config.yaml
encoder_arch: "resmlp"
model: "image VAE"
dataset: "Sentinel-2 satellite tiles (TerraMesh)"
train_examples: 145000
image_size: 48
crop_scale_min: 1
horizontal_flip: true
bottleneck: "kl"
downsampling_factor: 4
encoder_norm: "layernorm"
encoder_norm_position: "res_post"
encoder_activation: "gelu"
encoder_mlp_ratio: 4
encoder_parallel_block: false
encoder_inner_norm: false
encoder_drop_path: 0.05
encoder_patch_size: [4, 4]
encoder_conv_stem: false
encoder_layers: 12
encoder_width: 384
loss: "mse"
latent_channels: 8
decoder_norm: "batchnorm"
decoder_activation: "gelu"
decoder_widths: [64, 64, 128]
decoder_blocks_per_level: 1
decoder_block: "bottleneck"
decoder_attention: false
decoder_upsampling: "nearest_conv"
kl_weight: 0.001
init: "torch_default"
residual_init: "zero_last"
optimizer: "soap"
beta2: 0.95
lr: 0.0017
beta1: 0.95
shampoo_beta: 0.95
eps: 1e-08
precondition_frequency: 32
max_precond_dim: 1024
one_sided: true
adamw_lr_other_params: 0.0027
grad_clip: 1.0
steps: 12000
batch_size: 64
epochs: 5.3
lr_schedule: "cosine"
final_lr_fraction: 0.1
warmup_steps: 600
weight_decay: 0.1
adamw_weight_decay_other_params: 0.01
Rows from block 7 of the encoder, named by matrix and row number. Rows with one number belong to one neuron. Each number is 500 + 25 x the weight over its row's rms, rounded and kept within 0 to 999. All counts start at 0. Numbers have three digits each. After the name is the row's rms in percent of the matrix's.
# fc1: MLP up (encoder.blocks.7.mlp.fc1.weight, 1536x384), inputs 288-383
# fc2: MLP down (encoder.blocks.7.mlp.fc2.weight, 384x1536, transposed), outputs 288-383
fc1.1183 036:514515498477509472522502481467533496524508519535498489510500495510514493494569493488479479488492500481493489482479469505556472542505489517471478447474516492542502479491516550500451492507494473515535488543527457461535519456453483457497452506523541477491496491534561481494476509526536527464
fc1.1184 043:519510532483497482460479475493509514511490523451492496455482471493493482490510508506512493497485470499516524470473474509495458468473485506462470534513491524463482477501493495504496511482484499468516462483439512537484474478511497455472507485480465491481513477494490458501508517541489498536
fc1.1185 117:493510536517529508517553471503525521522496521501507520501520531502506519499483484559521501508512493495481522494542524549533483507515515520504492425489499502530493525527529523504487524495490511538470542523495508513525468514489474497500500473519507524522498513514497511476500505516526520515
fc1.1186 147:488518480476493504496474482466528495519482509481514514532474498503474517518496517506470455519478485505518483496483473512534457510530506536472518517531427504495479491472474482501497474532469485493515462517519481469519547500455461482526472501512462487504569540520480484482527499465507475517
fc1.1187 120:478450481494471536521494477540469511553554480499499463485490516496484497509472518481509513496499504478471465507518512523524473475542490492500461509510497474472523489485464502505442468526508505471494511504567517512505504499481482531496479502519475448483478521481472513522491481496503458498
fc1.1188 039:510509490506497481502543534506502489528489483511486475508468505514447513530470445500557521512529511500523531507500469539552491549516493501495492523510512456504489484501492493528464497497518481487477512458543549515508507507483526492567502508496519509499503574489553481527512516498475515522
fc1.1189 109:520469468487507498499503521500494503495497479516492497515470486471476528522509483510546486521478515493493501487497478477466516461492456495526490533512494529470535494484520491492492510510533445493512549484530505527520508508536550491508531497473527510497508469530490502473477515486491480475
fc1.1190 157:500480497511491484532505492515511515509500483488511502501498477502520486501468589507452512488537466501518509522510549521487505485482496463503507533500343511470483500500488504483517507515487497523493455487472523487506511485537476506475540500482482483480482500486509496465519480532500517444
fc1.1191 113:472526500498499505469530501467529496508508490487485520515526490497464513496498545486508507531485494462518547479521495502515508504506532504508523509491536447525431503470498528516489515457537474480470460479512515521513456497484487523537515492476497480491485506494489487496517520481519530527
fc1.1192 146:522505517527526483467474522486483474450532479476489499514496484516516515526526499473482522483442529532493498472506488512503515494475511515489499522482564498520549498502496470509472477470502507469504496492499481487486509494504575511503481505493517536519514500516513499494503495466508507528
fc1.1193 031:489511520487475513501475511495469531514535480519504546498515512491475540515491503481526450493530479469512469508465525490477506541512525481526484464522464468504472472485517482516469478486537517495482469465479523451495497495491490517465546560515481506532518537475473475522515503472526478488
fc1.1194 075:488506520482490503494487496525497464497482498470470529547453515523510501518495523489501501495478502497485467523489524494476471505494471524470530511496477476481503512503490475517511495500477515511496468484512539503493499497502490473512512534514500514460567521520571507514488484507456481458
fc1.1195 050:470514496484511491523513519531522480494506489495503502516476479512525505463485516519464523472521543476524528505547531458492496500537461483508454484491505467492572517496500483476558461464512488494509528490563505447481512479479540494478524476535511490521488488501502501497441512484505518475
fc1.1196 100:532486462515491441499462547504487485473516478492468493522489497486497487523529482490495469479515504505477495492471496449463505492483509504482519544518453537504516509485499482504506488485543498468511472499477519494491530464539538508495482528470540500487502498481530506504527504474481514455
fc1.1197 097:548523509510536505492495535515518488476504486497502507522518501516513518505538463488518527507527532529474515501514499497516544482479523510494538517510557531551533525500526532517480508498491516507508515485517524470489507520493547503488495503470555548525518522494554493481504518492505535476
fc1.1198 106:509525503530523483497461509491480475493555473460501519504505504496530515516509523510496520501457510522477489496525505534525504492463500505482480498499491548510525486489490501508495510515506506463476476473433497492502487496505532519512485474506493518509494493508512508507498497491490502499
fc1.1199 130:503505473494515512476489475452515510526490484473561522535485497495473510506500543495499485518475494523545469486503494496555452502555505512479519527555446507485477495484501497498503473537512496504509458517540492466537531503469459491513480487509486482510527533490490487510522498471499475518
fc1.1200 052:521529475496462481510519473533495494525509530485448500479519520476481481529474486554494467519555492513457517511490502529498516544526505468489517493488448574482494526500496540528493485511524477482506481444424504514504537479542479489505539488499484486494510486466484515521512500514513525491
fc1.1201 155:486512514506520491499521508493482515494473523527485523497509515488496490509511458485540505497469507491474496525466498491478518514522530517519491466508623409487515496530505498499457489483526523486500538538619472479492505531480478479538499497525508481537486536512465518488482511472490469504
fc1.1202 033:477500528489503466473521526487511475498460497472519551463508515487521508510533507469534470490512497506497547541511477471497499470517482503489496508481473537552509552489535469516505541524540542510490520514470529487475539518499501487494531543525514544517533514536481459507505485484524547500
fc1.1203 042:498494513535488498506451512525505496528540507473497484506520476508477474507507524524491472513513516519470519527542487518530503513480541485515491490459471575503515513479497495514493471524488487490495480482426488507522508491490477546485504498492489462489547446492460488511500524507509508504
fc1.1204 123:505502490468494515490464533489476475417491523514477476509488496504487485503519487482500526482462505479465493515487498497481498520502516478506511534506598538476503500485466519491517503516495491498517465483496490462498500515496432493511508502469530466497516455499466495504511509510511491504
fc1.1205 111:510454497486488495483443487530494500341489494498499459489506496505506525489484481477491502503498522490478490486524486528518487522484508533488520488475508496522505505484478514478521501479512488487505500508499485508486501480502551487526466502490486507505555493515517499489519469542520499489
fc1.1206 096:482473495476505471523509496455471519564441502483507506459500510483496486481488517509504500470444467477514474531487474500500516471481499491473449486538479450490458499527522488484510497491502495502474465513509462507470472535497524457516457513528455492514499470495462495522509517474477502488
fc1.1207 153:526501471512510475508462513505517477534493459492515493494494472506516475519500617487463497499508500529517505466500532519482519512492513469510505527503397545483496518506478486506496487525505505477517442477466492487505501457544519513485538513474516497483504464474518477476513498515506533492
fc1.1208 139:485517518497498486470489489455479486503468491452494528466526507510478509474470494452483493475454497484509493471476470500468525490465505490472485509503564468517502484519507476483492500475498507491510483502517487517498485512490575462499483498507483504509500483497509464509500513454488495574
fc1.1209 090:460477493491467489497472499492469476525506493494483497492498512454477486488512558511476475477456491459506482505477472462501470479489490473479454496514446472470491479486487487485514463496534481465506466503476467518483509515512461501525488481522479466484491462496479508549499526468476464475
fc1.1210 143:494508511511518482470486509481468493499480508503483484488497505512486495497510404463542518515464504500477493496479458473493543480500507500477479492488608458520521495522525478484474505484509504472507560533529463506470474531469548491499474516501513506531496486509499483529507521446489491538
fc1.1211 120:505485493513494500525505496530531501433519487485499512509500524482530521495469530542474484498533517504466506523525551535482470533511494497498528496471458508523518508504485507506497517477493491519521514502518511496523518482531487531477547515487481499514495483501502511452510500526515495462
fc1.1212 127:506510471494503496496501541489513498432468483512473477508468499468506510500515502513527420525512494483452520541457530471493520506509537465485529511503533500531478512476484525482468505517505506504515503488516524491504517472498431497493502501477545448511537479498484485481466504511516508443
fc1.1213 038:464544516520441509492453518530529502519514490497541503514491483471518501528498513473470495495537494508489507486483525484510480496503481474543505483492551517464492498495453514492474479501470469501500489478530550478552509487500476505498517474522461490495512481524515500508434536479499470507
fc1.1214 037:548522468538509464522471490491486474521489488458511495469498475539525528492479489523524465483528509565461456522481524550508530530496513522507480532512457518543490499495483514450526532492531506503515526474470499484463539544524486495503512492511464512518511517505503495465497510526563494526
fc1.1215 144:507511507485504494507482510505479483436473476509488489519513475501532490543484531484486558483526482485473491493470525484508485495478550472517521482523549492515493494523496516491536491502485519506519515487521501447519504508465522508469487525485527485507513451494488470503517487487499494535
fc1.1216 095:504494486524498483517462510488489493557456501456488490514473463491490469517531549497486493477475478515513491495471515470502513472463459475494458504516478486479511515506488454480527485506487500485508493493525485511485514487497507457480468512488488476468528442515483494512524482496464475494
fc1.1217 145:514533545498525524492525516500492495510530527496495524510502518464517522516557520522521505507507531491492480492519501464511479508482483523539532477533510500484489511476517478510508513519490512456539503526513488495512459493475440519527503492512540504477549500481509510490506468475492507496
fc1.1218 073:553482517519482483486480489526496501497501495483493499470522548494473470488472476531533537539523525511450517509542516523508438523512500466486561518499454536484508484503508489524528486457496495486510507483470535504508499477526431488492521488500474539500510517504494528492541508540501512518
fc1.1219 087:511529501512473497516474525531551487553519518490494441525471495464502512526492487492499494472504538525512489517465494469505476464498496500494518504469432465460492485467493502475527538497492466528505516515477501501494509488542500514479510470514473461510463501484492540511466485501492468420
fc1.1220 114:497485500505509510510526502485520528542482521512522502512525488523497475491509487521513525505528485494522511520497506497529525474491527507520499475516443518500486535507529539493513518506484481518462502526459519510507473530478469492478488509491513517509505507468504492501533511488498528481
fc1.1221 106:504501490496487464503490494502472491482484515502491486485498489498501500484451518477483490487509489502502501488501514480461538481458528499465436520506494481496499491534483528483493513500509487520488519494501535522478511495542598487473509495516464508497465523500496507461524526539480521475
fc1.1222 099:513518481490478467517478510496492490543462530499471517473483498509497478470499468563485498530501512496453483474479461512492484495492503489456483490517413522514464483480488487491505487514515478475502490505388503535484491509508557471489525482461475505490517450504488508488519550494482539489
fc1.1223 086:472499475480503449471475485422516506526509523502504507493524509526478503454474470463473528498520501469494504477492512519494527485505502476552460477455532495485448500509530486493506505509495475533492493532556474522495474488499451518503493508481492489481517522538555470517496486484495495530
fc1.1224 112:479483484489521511490507514488489482505498496495492513512490503509472518494509481458564464461453519539536481503489465529508528493510471486483502512462555476528520469484494498488431497499498512491512513488538534521474506511470496487472489514505483487485478489507493516508483508441465466511
fc1.1225 082:473481478488502514496514494465489471468467503493484512491510508495473499457530446473527469488481511485513469536498476526515491491500482527495483483491507474537514492496506502480506491492511464474504534489533466513491472521450518474494472522469480472506493501533469499490505523484482451527
fc1.1226 141:535522494480500503509493488507493485543424498550436483523483448482538429510456538543452554496480497516487491514521490521448472475507536447518533480519508549480519519552487509476488499500461533523509544539455461508491468534485491486515517512461536501485524464519468499523538522558469482511
fc1.1227 113:548506499518505503491475542508513478480537499493493506505493503516531499516521530510507528492561530513460529481512499474512522519480525517492547514525467579514527520487504537529510523489509490484493518473437511468506523487503554517485518506462528563490543502487535510518509532516505532485
fc1.1228 032:510491480510523464510524532536455478522506521510457468467468519499492511464504495504469505507465522474522547457477474512521511457518512508464477468507541494476529545507475495490489535536514490483475469500524482483501444488476508517502537508495469487531471515470512504483491545454484451496
fc1.1229 029:487470459479514499517523481497484497482509503470455493508515473516460525506458466503488468464511525528476552520531477486455457519471482476464512518494475508507513499525518491504493530447537531522523504482511550480472472500506498526511426511459521477552544529479505476475492487522527499479
fc1.1230 040:504452482513465493526510481555503547524521531536498493524481492517503463487464524532490504488562530524470480448527491536480431528510533507492522520510541563468522502498497526501507480499485486477528512503507507484528546438499512504522515548459497492472540532483491482538528453546493512517
fc1.1231 107:502533519511508495480566524505522490555486484506496505539522494510508489506493441473549497506533512497511506484511513548502492505510503473523545511480458491500538509499493496525486486471500520500511485478489521506511512474529492492477490488492515493524477536529498502492494430446500492553
fc1.1232 088:504491494497490515497510505525500475506554475482487509507516491500487523563516535473491522502450479516498497524480504511542521539497485473505524503508537491505495509479479496495477502501516478518502493491553495494551500530478542503500513496541450453488546544510471542483487550507504478492
fc1.1233 076:528489490488479482483497481525478501424487509485473490503513512506505480483505492486501461485515491501463505518504498525517493551493517532497508500505501478505477490461500534486498496498495484475479468496546516496504466488500520501539439471457499522529487523492488523511501528489501506540
fc1.1234 098:488491518539531485529530509526514496507495473498515513534499530518521536520480507524511489524530501530487503524502542501513506478481506521492510468493456478508516513499512497490470479523474519523501515550485519473514524501522497532482516505499514527525456525489520522465521492485505496433
fc1.1235 139:496529515522489486465494477467519505527554527484553530503521487489495495492463491518451503498549454487485494480539508516496495485498520516522569480492500508527499536521470494479505547534505459525504516477505491550503502505489534499555494498490468529497517496555534512515510493499527531518
fc1.1236 030:491504472477472518478493524478513518518511528518503493479506519481508489515469543474450468472535499504488494521485481505526488497482550504509510484503536499475521508478539511516491524529537460517514531459534509485516484508486476479505481477502474496479505481541505500479491509462482525517
fc1.1237 109:520507498478477498499510485495483482546495483492502503487480494474475482539490571507457530504496496486501486520471496497492461481515507481501468472512395489451498481503493471504523478492480506489487472514472477489516492473522514510493490485520502498496516498480501516525495505505513489496
fc1.1238 092:504504513525524488508511502534523495488509512481499521523507539484513513500522495549525497533560515497438506531526526501510481521499509519512537476493501524521527511508507503520488503523485497504492542504498518474513532493502481532499527496488496516519487528499496537477517496517498499446
fc1.1239 084:473498483463501499482507536472495505518450510503474542488483469488463497498486510496496483456504510491471463489493473508493488454465476489519468468512481458511492507517470488508485481465443474490492506515545467532489472465505526497483508514455467475458526494520533480535493476528474499561
fc1.1240 098:509496478501496493492461491513513485486540474478475470499482496484520493497500517511468514487463503481483507488501481496500463493493497478497489534489495578465506482476475510504514486500520489481505454465404509517518505481522461507501498475477490486455487480487473505537512469538501502497
fc1.1241 105:517532509523524505500522506499525499536498513484493535500524518474524494519506523560509529501557501478462517477509485518514489517510511526511547459484470597517481517495513526516542535498521512504496498455398512510535483495490465501487502474487512539458513460510504507504526505524496539490
fc1.1242 120:471493495502471495519522513545502498487513507510489489499510520458484505490487475494534496478520525467485484511490486474478477516541477521514499499510581456473519474509501517493495470452550503473539527518538493509520538492486473517507494480546493448468460522536481503528480488507506451499
fc1.1243 129:525496498527523489496520488529546523531496505495513496488498519514559520501512510517500494532542521506489537510536481497505478517494515507504507504493483584500476508502492512511529516489471502540475501470432526524518492469503495510476500481481523513502483477495506482451522498564529541486
fc1.1244 097:459458435486474499500475511462465506557497516540504477484514463505457492499496475478521490483445500501486473519452458473498533478498467482483454523530511472486507504477495512491490468515500473463476472486531454507486504512463495495507485518505458453504509480499492495584539523492482480532
fc1.1245 084:530493521532522497471515521518513510395530505521515478523501504511544525497511460505520522533500521495482518496556543532524498530506513523530537495497566506520525480501492524516479506460492499504483550514508505496516496478492515521491495495495534532492496560506502506472508465517529508490
fc1.1246 102:491477504515497500545479488505516526496532459480520486515490464521519503515470568494459539475520467513532518497516558534489506452461492477530495533507364510488517513503496504502497492508501506516470461538468504499501500481533496527467520488501487500491457519477519512467539470514487500449
fc1.1247 091:535508523540519496510518530491517492454498498507511517518501503511522516478506554506512530494574515519466515491507542504513506509518531511528553488517469505520524515524514537528494501497504503492490518493548519455512526501523499502497518508491539542506509526493508514475510498490481513446
fc1.1248 089:496503517475479517490494487509516495536508512496507490497457478503479482518466542526485538471530472519524501469484479546481498509494497490532470450462418510529492510481495469506475501488489528491455501486466473517485484483491474509504459480508511485518515520505486518488531478467470501497
fc2.1183 027:460513507489536511506558484542523525500490493493517510511500509505495524538544536548500541459477491486492476487462509518512497471508482508490474503509529477510448534475476453513453550478500507520490520499532497471484467498502513457437518533499471502468482499443453491496461528505473485524
fc2.1184 043:490492496523460510517485522490483510412487491487481529522522497489491477493513469490525461491520507496478503503532514487509512488499525491503507453513531475500515507495529514501476450503472505473495540519491498462499495534538544516527525516512488469554474499450497487499458506482497540474
fc2.1185 127:501511490506430487492476509484492499542504500487492511506493495511480507497505488518487496490468493503511481484483495487507511520492505499489538551515513507509504502499499487503491491492484493499491481524504512484495525495513491512501524522495492498516507481475502492534505500489481495514
fc2.1186 108:495509512514511530488513470528497481544523495506490483509504488473533477504496536524518521486486481466497516480521529503497479490498511495499515470510453509465532466497485535498489513505515479499520489478500528514497475528522513508503490487511512481516496467480478501520499518470486481481
fc2.1187 103:492475517498493469492501497485513517499501485494510504523496487494469506540509460472506487506502509548515505497480478508502507540489503501521544507493492519490479506507549494517540482496495495530532450504450478513501513481490462464489453539507536537515504507486533486502483453492484527530
fc2.1188 036:464495523496453509519462517455472537541502493475520494505471496541510488511525462488476507475462517537523511495497515483489476476481531499511503527549546498474494503499483496536492489464484520491507456515518506510522512501496465518494503526478513529508500476442518500507531507508468513589
fc2.1189 083:492488488477516520510478488488531505446529476528536499500509500480503512488498508484497496519501466462533491504525487513494507487529497484521457504441491492505485472491528507482504527533531495518515502507500490538544499501505556507538518499534499483509480490510511506462463485467502514533
fc2.1190 149:492520464485441496508501515466522471532478505520496531529509501486470518502519529505501469499514500498474510485483470532523480521527501467503483498510517502516488504489496522497499470520504502479545535508497494516502518498494474518519500540522523512497520482490499494501489494491502511502
fc2.1191 091:524503529502517525496490512512506495489457488501494498486481527498488488523475493508527548521518491490527522467534549472485462505463497490514489489483502496509516493511499502523514516472512483485522497494488511546517474473527441516509516469464552509543493441498506490518538531483510529593
fc2.1192 124:507510495500453505516479490483500499469488500481497515494487494507496499488490485502498513488507491476512497507491510491498488507515492522510494470502490470503501506508491506505529516509466501518499509504486516519499525506505499496501509492488499473510479502498487503548484492492490479487
fc2.1193 024:515497511497475485514521550508489507430505506467540512510490486554510499544472453502505462468475495485522492495552517516478555503481490480481485459520478484512462498537520489516484482505463519538518481477475513463499525513528487466504523487513500513485478511490485456498497550452495513504
fc2.1194 065:477518523493482508519464485480476476508507502487502501493475480502465511497482482454498496468507522528484522489487512460502471455501520503477458517489505449504517519535500491499528491517507505554475482483483498472543528485507478531500482523519507510524510568482511532483494496477460509548
fc2.1195 046:522467524436465515532485494509500487541526509539517491503482532470510472508495517516498553518506524471490503465525555475520458504505501474509474495520499453464485451483478512473519537525483472499540515519529496522526490512456436498499509516511518499479533514510521508528477546529496468505
fc2.1196 117:492522527512493527498467481489476501472497507465499518473487501500520494497485452469491520517519524495486507535515518489518509498480495503500448472499508468527510500504475504494510507495493521507480530506507487525498488516511517502494515473504485494519485526510478513504485520531474486506
fc2.1197 123:481503498495447493499476511472492491500491509498504507494476502497495493504506494474493496502501501509512503507490494497506488521503506497496464507508487486518498491485489496498504494496506498500490503522513505511499514489511486517501501500507483490500493501498480519524490507512496494496
fc2.1198 130:496500491497434497513488491476503499510502510489500525495488502496482500490499489512492482488496494486497504494483493504495500510501496506495511488495502497508502502503506496507501495503482495513506509511490502491497524495497504501504526502497509488509508516490498507511478497484480490486
fc2.1199 088:510529517507492501488501481540492484594526506496494467509510477478569506513485545493502509498481503469494511490508503524508537480498521489493504475498483510467528478495486541487515513517493495505521488479511502502531485521530490493496499490525520475518500478507483510506471514486500511489
fc2.1200 052:488520525522477509495514502481490497535480519487515520505510516509494492479526508467489473530500471497486518531492510481552532483475507488508494475513547451531490487491505487512486479513464500498508493523474519465518483513496515522533516526513514487545503535469509473483473526496453525486
fc2.1201 135:512512499499446503498474491486499501534487499510500516509497487501498507492496484518506480503535503508484489489507512458507496516485496496505509500527498508524483500489508493507509491499467485501482475484473499522495498501511535509474507475493491506529481472476504501509503494488496511557
fc2.1202 026:494483537486486507543470491530497508483506496525499510478508501483547520511490507501496508467480519499493469503535540513515487510480529507517446465498507500550539516528444490508487505474489494486486500488475517490542509560518514526554477478508505489529510495495541482495463503518486516503
fc2.1203 033:471514495477472478524467514515508504488484513508490506518526494499528473459529494458477537473457550501521506482467514462520517473512484533530475533489538444500500478496534492472456483471458511508455486520500488494469525523498589519531502510483515500534515529468534481471518483491483509495
fc2.1204 126:507458514501529512504500488489503490481531495495520496509501502494494478488515543496475476494518488507547507470511512501500484487489499521492489492493514474550488498494513501508485496498494493500501472511509489474511491475493502526468471491499531508488522468476542478416503482522494501509
fc2.1205 124:482484504511487502495503495514492504409496505485486501511526499503511488489505489488516487507500515491498495503521521493508498479488509522511502491485458493502511496505487520495472496496487505519489487497505498523495496496483555513519479478506507487518476500514486504481504502499491501494
fc2.1206 116:530519494508459509503467494494512494516482482514500537511496490491484507485505512517496464511519520496486511480493508491491505510514497493510518486520542474519506510498491500500496496530501484498492514505476492481511508500505504516493518495495519511511499469484484509461509488495511501520
fc2.1207 130:502449500464485543518557493491493497514487528507496501521493507485523510505506537501515481500522500472479514504496464470499477503488498423519446396501511453489495484481509515486484499496510514520537576511491495547520503530476496495526490470517528474486488471500494505509511487495498467461
fc2.1208 124:505522500493463512509473473486495496525519499489517521507497497495498499508503492494493451519507512481516499501501512505507489504500500495495532462520515506497504505492476497504498473505516486501489510499486500500513510504515474515481514508489499489518477456508492504489494497507501501511
fc2.1209 113:520501507501454504493481490485490506529513513485504516505507496492521507483502522508502465500512506492487490503509503466498517503492502509510520503496520509525493499508514482506505504520470504507494509503461483494505490508503537501485519466490508514511498488494514491456489489478488500495
fc2.1210 128:527516509500463507516443502498504498478507494487526519495483500500498482504503494517488468501510526508527501488512512491494484513486503505512513513513506496521512506504490507507509500505503494506460482495489506493513514501516499509475495485485500503509486485504504525507496487517496497525
fc2.1211 129:486520493511471479485423497488501522507508501468483505487495477504509520502498501486496521486460484506487503511494486528519519485497501521492488524496507544513501496501480499501533502514458528502545509527484500538502528510500500494502495471520497508501541460520516478568497505504462504533
fc2.1212 120:492467526506538509501493516513489504431502525467491469502476519525510487514495489482518529481511502517505514469536533504502463462470510521519462473488458496514531479504494517491493509466511488501481491509504515516503471509509547513505458496490534512499476540511536497476522511508484519517
fc2.1213 032:462529462468480486538493463501531515505549504510502510511497529494517470465500514498514485479485524492501507477522478513514562531528484496489479469492523447488490477501457484516519489523508493506523521525518492494545463478473512506483525476496460502496505490500502528504477478451466459502
fc2.1214 035:465470505511465489499511520490494527500489504509502517493470505462502450485524502483473476510510514490489530495526450508507470469518488481510496512467508474469499479459515486497481493491493470510506495511498531512503505471490547538537504501496525512486554486509529495528560506431499506549
fc2.1215 095:499470521535556487507457495478509505484505488477531498486520509520495469511517448480520518512489501508526499497507468467508518485490499515506483464495502495489470501514507492508579509502470499492520479511518485495498492497494470480501482487488517484509517472547490484517519516511508529579
fc2.1216 088:500498490522473510511508493506499491453496512501494539499515536480508496466528532506512440495562544457462504488522509515525477530535511492511483422538567487517498532486503518507488465467498529461507564504489483502503480493489525520505514456462519510520525498498503480500488465526517510491
fc2.1217 103:546478503489523489501491462448509525511517500511524480468499484531492510511470495531499500486469537518532470470500510528475491458497506510494420546478481520516501527517514491490525508505498515537483462532473508544500494501481412513504511477478494507494500510518505489478507469465503514568
fc2.1218 063:537526520502488509494441504468479520509507491477481491467482499525516514494497487492474527506476505502488511493543527484513520443451523485494511528523533494504560520493500489491477515541471458501518509526491504517506469520520473527511487495470489512509524544474553495492528520504491534542
fc2.1219 097:520514519518454498455464507467466491556536504471486514481528509498511512492509461482498515513474522485487506505551508477518549505480493501479557491518532491524516480519491498511489534516500499504541494463503471493498473529482447496545478518491501484486526539495512486495489534535484495495
fc2.1220 135:503517490498448488497492519485508487525494497523504510498484509503471497486499485517480490507504513518509488480500496494505488512512508496499494552516520472522505502496494504501488484506498507491479483522510502489502516494502456508509517515499510525504494489481494501474506490514512493538
fc2.1221 106:531500483513462486510467483531503517451505481507492519482477495472503511495494454523515508495479535519457536491512498529463484514545488504504553468498537508524539534515475505518509504468516495511523515519494501507492534520500555497513528470484500496525500491498486512549477526509513509448
fc2.1222 096:495504518515495522496499492507485521488505491494501514498523508501499500481506487486515493512477544483496506494524539473504491504506517499533526480507521469511495508512497503514449494470485508513487528543516505462522492506524564514499526500489531505506480525475510496482487497483483494458
fc2.1223 086:479496517504507446512476554497458474389482498461509485508503525515474486510504459478515513522462521523501501498517508509515514474468506497493477462508496478520508497503485479528496502501475491483493462466514473490488483502525491511521493511472500507515514507487511516503492540535493536544
fc2.1224 088:439526486512525483519474472500503527476531495495535492518512486481484517485506467486518469520482493496529510493520490524525505490503485518516474518479447527487478496486491489498493517475487516500460487499493481496511501479542515503472521467534485483524475479514498531480492480508488521519
fc2.1225 080:468498509504457512484414499496499519473555491516522510503492479475484496497507477473486490495511507497532528494529539471495485507514495510534476541491479501517511494501494496515529512511493475529456432518478495526531497482500524515507495452521543528521494455498544494472506472503453505532
fc2.1226 108:563491540514546519500510480492527526525449510502479508492497497526538542498501576525481507496513504527474487500507493527488501460490520472526493454493532485509521550496496492501477509477477493508548530511461523530506476531487537480507466492487509501472485459474517468510541480501530493506
fc2.1227 128:463506516506457510489492503491496497492482508494489500491498509499505503496514502470485505506510486498503492521508499470511509494482496503510456489504501462524480481485494480491485499486472517509504508512509496515488492512507517502518498497514482486508493515475498503514486515505476497486
fc2.1228 024:530459489486478467504507530486540521497512434505457501538473527478475470501479469508487472518489492546529529454512463505507524477549498467514495530479471477457460490493534525482518543519464550467498468483457507483528540494487554499458543532492474545507490465515493466499512458503467552522
fc2.1229 027:490536490506466494544514501466510503532458542466483539503501504525496519507465554521487460446516486492500485507458475516488517529513496445489496486493504489508483532459534513537438529515487460524455521478506515491483545482503481511474502510510455540506525501500529527462475533452493472490
fc2.1230 041:496564504511492488496472535480461460529485501490473533529529499488482481471516503467490479516450463506507523520487481456525549503504510491479509442528555463552503490476499497530451483532481517485515501520485501492477471520548479525514526486517487481551534495464513482482499520520497539548
fc2.1231 103:500545508458497500505563524496474521440521507523529500466490491510485468522488422506517536510494497499514494498503505503495490506501508515492513467505528481438493481543492501524491466530532494509507474464502504457499488487485464485539511517464545497512405507503491479486479519510497508502
fc2.1232 079:517503455477507494538473531508522497475513471513515480503498521485515522485498527487470489506466529496534501470492471513475505509505486489489487527493481473476489414485517492506516504516466498494532479536505518498492534467480539494498546497512532503500536471479469505539469469470528492518
fc2.1233 106:493489548509505514495531504506488505454494488491504499508504504506519506514496477476508496495494516490486517493506507482503511456483503494528481487466461505475511492496489499501470491480477508524486512503478505530515483503498550499523494489504490496496468524490486489480504493487506483536
fc2.1234 130:490515492489435499506474491475500505532512514487499519498496495503489508505494495505498487489498504489499500490482488519503496511512506495491498528511493523514502492504500507508511488510487504490504508503495507513493517499497486510485512495497513501518503499488495503532483501497492502503
fc2.1235 107:498499497520519493511521510473494518488518511465513505484499489491498510518498498473519468482526485488517506516489497510494507496507488483512492504477498477506482521511532499469472540465551520516470513472530477525486515526525578510536483475526492461501477477493507514471509465495510483446
fc2.1236 024:485516509467466513534488512540503513555495493496499517485502521497513485477486505525481480499466486505465515471485487496515460485461519475510453484552533477483502475478448522507528513518497491512511512481515492519508487495523464517521503518464526508522510522510479546535469515442511501554
fc2.1237 091:502490500477455499515558506530472505502488512502464517495500519472507510476513541497497484509502546467453493504520526517499487529555502525496519477499544485500529514493503520486447449513539529486500569501502495474508524528453550488550537485495527502489541574492494486505501458479524467457
fc2.1238 124:491496488500430494501468508472509502528499514482490512495494485504512518513502502490498502482497490503511510497491490517506504500505506508492499535500492513501495480495503507500503490499468509505521507516497509509498512496496497499489490487506501516514505493490495501551488503499478502510
fc2.1239 100:485496524503446479468501532501492522500470496469485506509506521515497513496523500485475501532480495532500507489528531510543504492465525507483522443556484491543484490468488483506486515498499513470511510469491485489482491533487518482498494499486452493508489497518509484490537530529497508521
fc2.1240 118:504516509500437493497486497470485493519507514478502519502499505501502501492500501487496480505493497488510503510507496499511513502488503498494513484504512500513500490506502490496500499510485506500507497518471502488491504502500504513518501498495506499507502517496514492487475514487478491493
fc2.1241 126:482512509492439510490502499482488487526502493498497501505488510512487497489500495486489488507473493488504495509500499482515509488483492496496531493519516492513506493497484481495472486495489493500500511525498505481500507500500487520514528502506492491520510498493504509502499524474475482496
fc2.1242 129:490517531531473511454442480479458504522509490442496501489501512511541513507498491476489498509495489503494502520515529513509535481456512502504498487497493569530507491491506486508508513514480515498515478493459491517489470516502508503490485458486476506539498488493526496496494517508447502545
fc2.1243 133:494525489487446496511470492488478488479491489490478498486484502498502497498498482496482514483457522499504500507488510498492517493516498501483494504522474490532527492495469524494486492513505511504510510538518493478491529507499486496521517476510491492497536493506484514549501538511488480508
fc2.1244 118:528500524509469515488459524530496511477507483517506512503467504496496475519500472512492477501526494535520504479534524525480476499491520484518504535495504498525521500503512516504486504503505490514480470496482500505509484508506497483482468508478542527505480515478501493432495470534493501557
fc2.1245 130:500507494509438492502473512476500500481482494486481518493491499506487494502494486504486507492483494508492498498493489489499503509506496509503520507500504491515503512500496495501511497503468506509509496518493505500486518492513487493511513508495497508509512522493496500549485505492485491518
fc2.1246 132:494521488493436493497486505461496481549489508512494521509497511495475508486500499504500477507505499494485497483486480498519502508519498498494492498509517490523488500497498510497508478527502494481506525501500500497493509514499474506509510520500505494508520505483493495500484505496494509510
fc2.1247 125:491500492508454506499481508479507505511476502509500511506489498503489507504509497496492506488518489506479502500494490483508500496489491499507469508511488501522491492483501491500501495497470511496506507505478511554487492504496495502501496503495490516517494477477500492521489506519485500528
fc2.1248 097:487492497491430522496501499542469519491498523506502497518539515455518501449523564517483501516505508460516505500503538480520496510552487539501470473496536474519492468482511512491473451507499526482477513468514519487504539515471556496509487473507465471515491538512486482500479506499494458438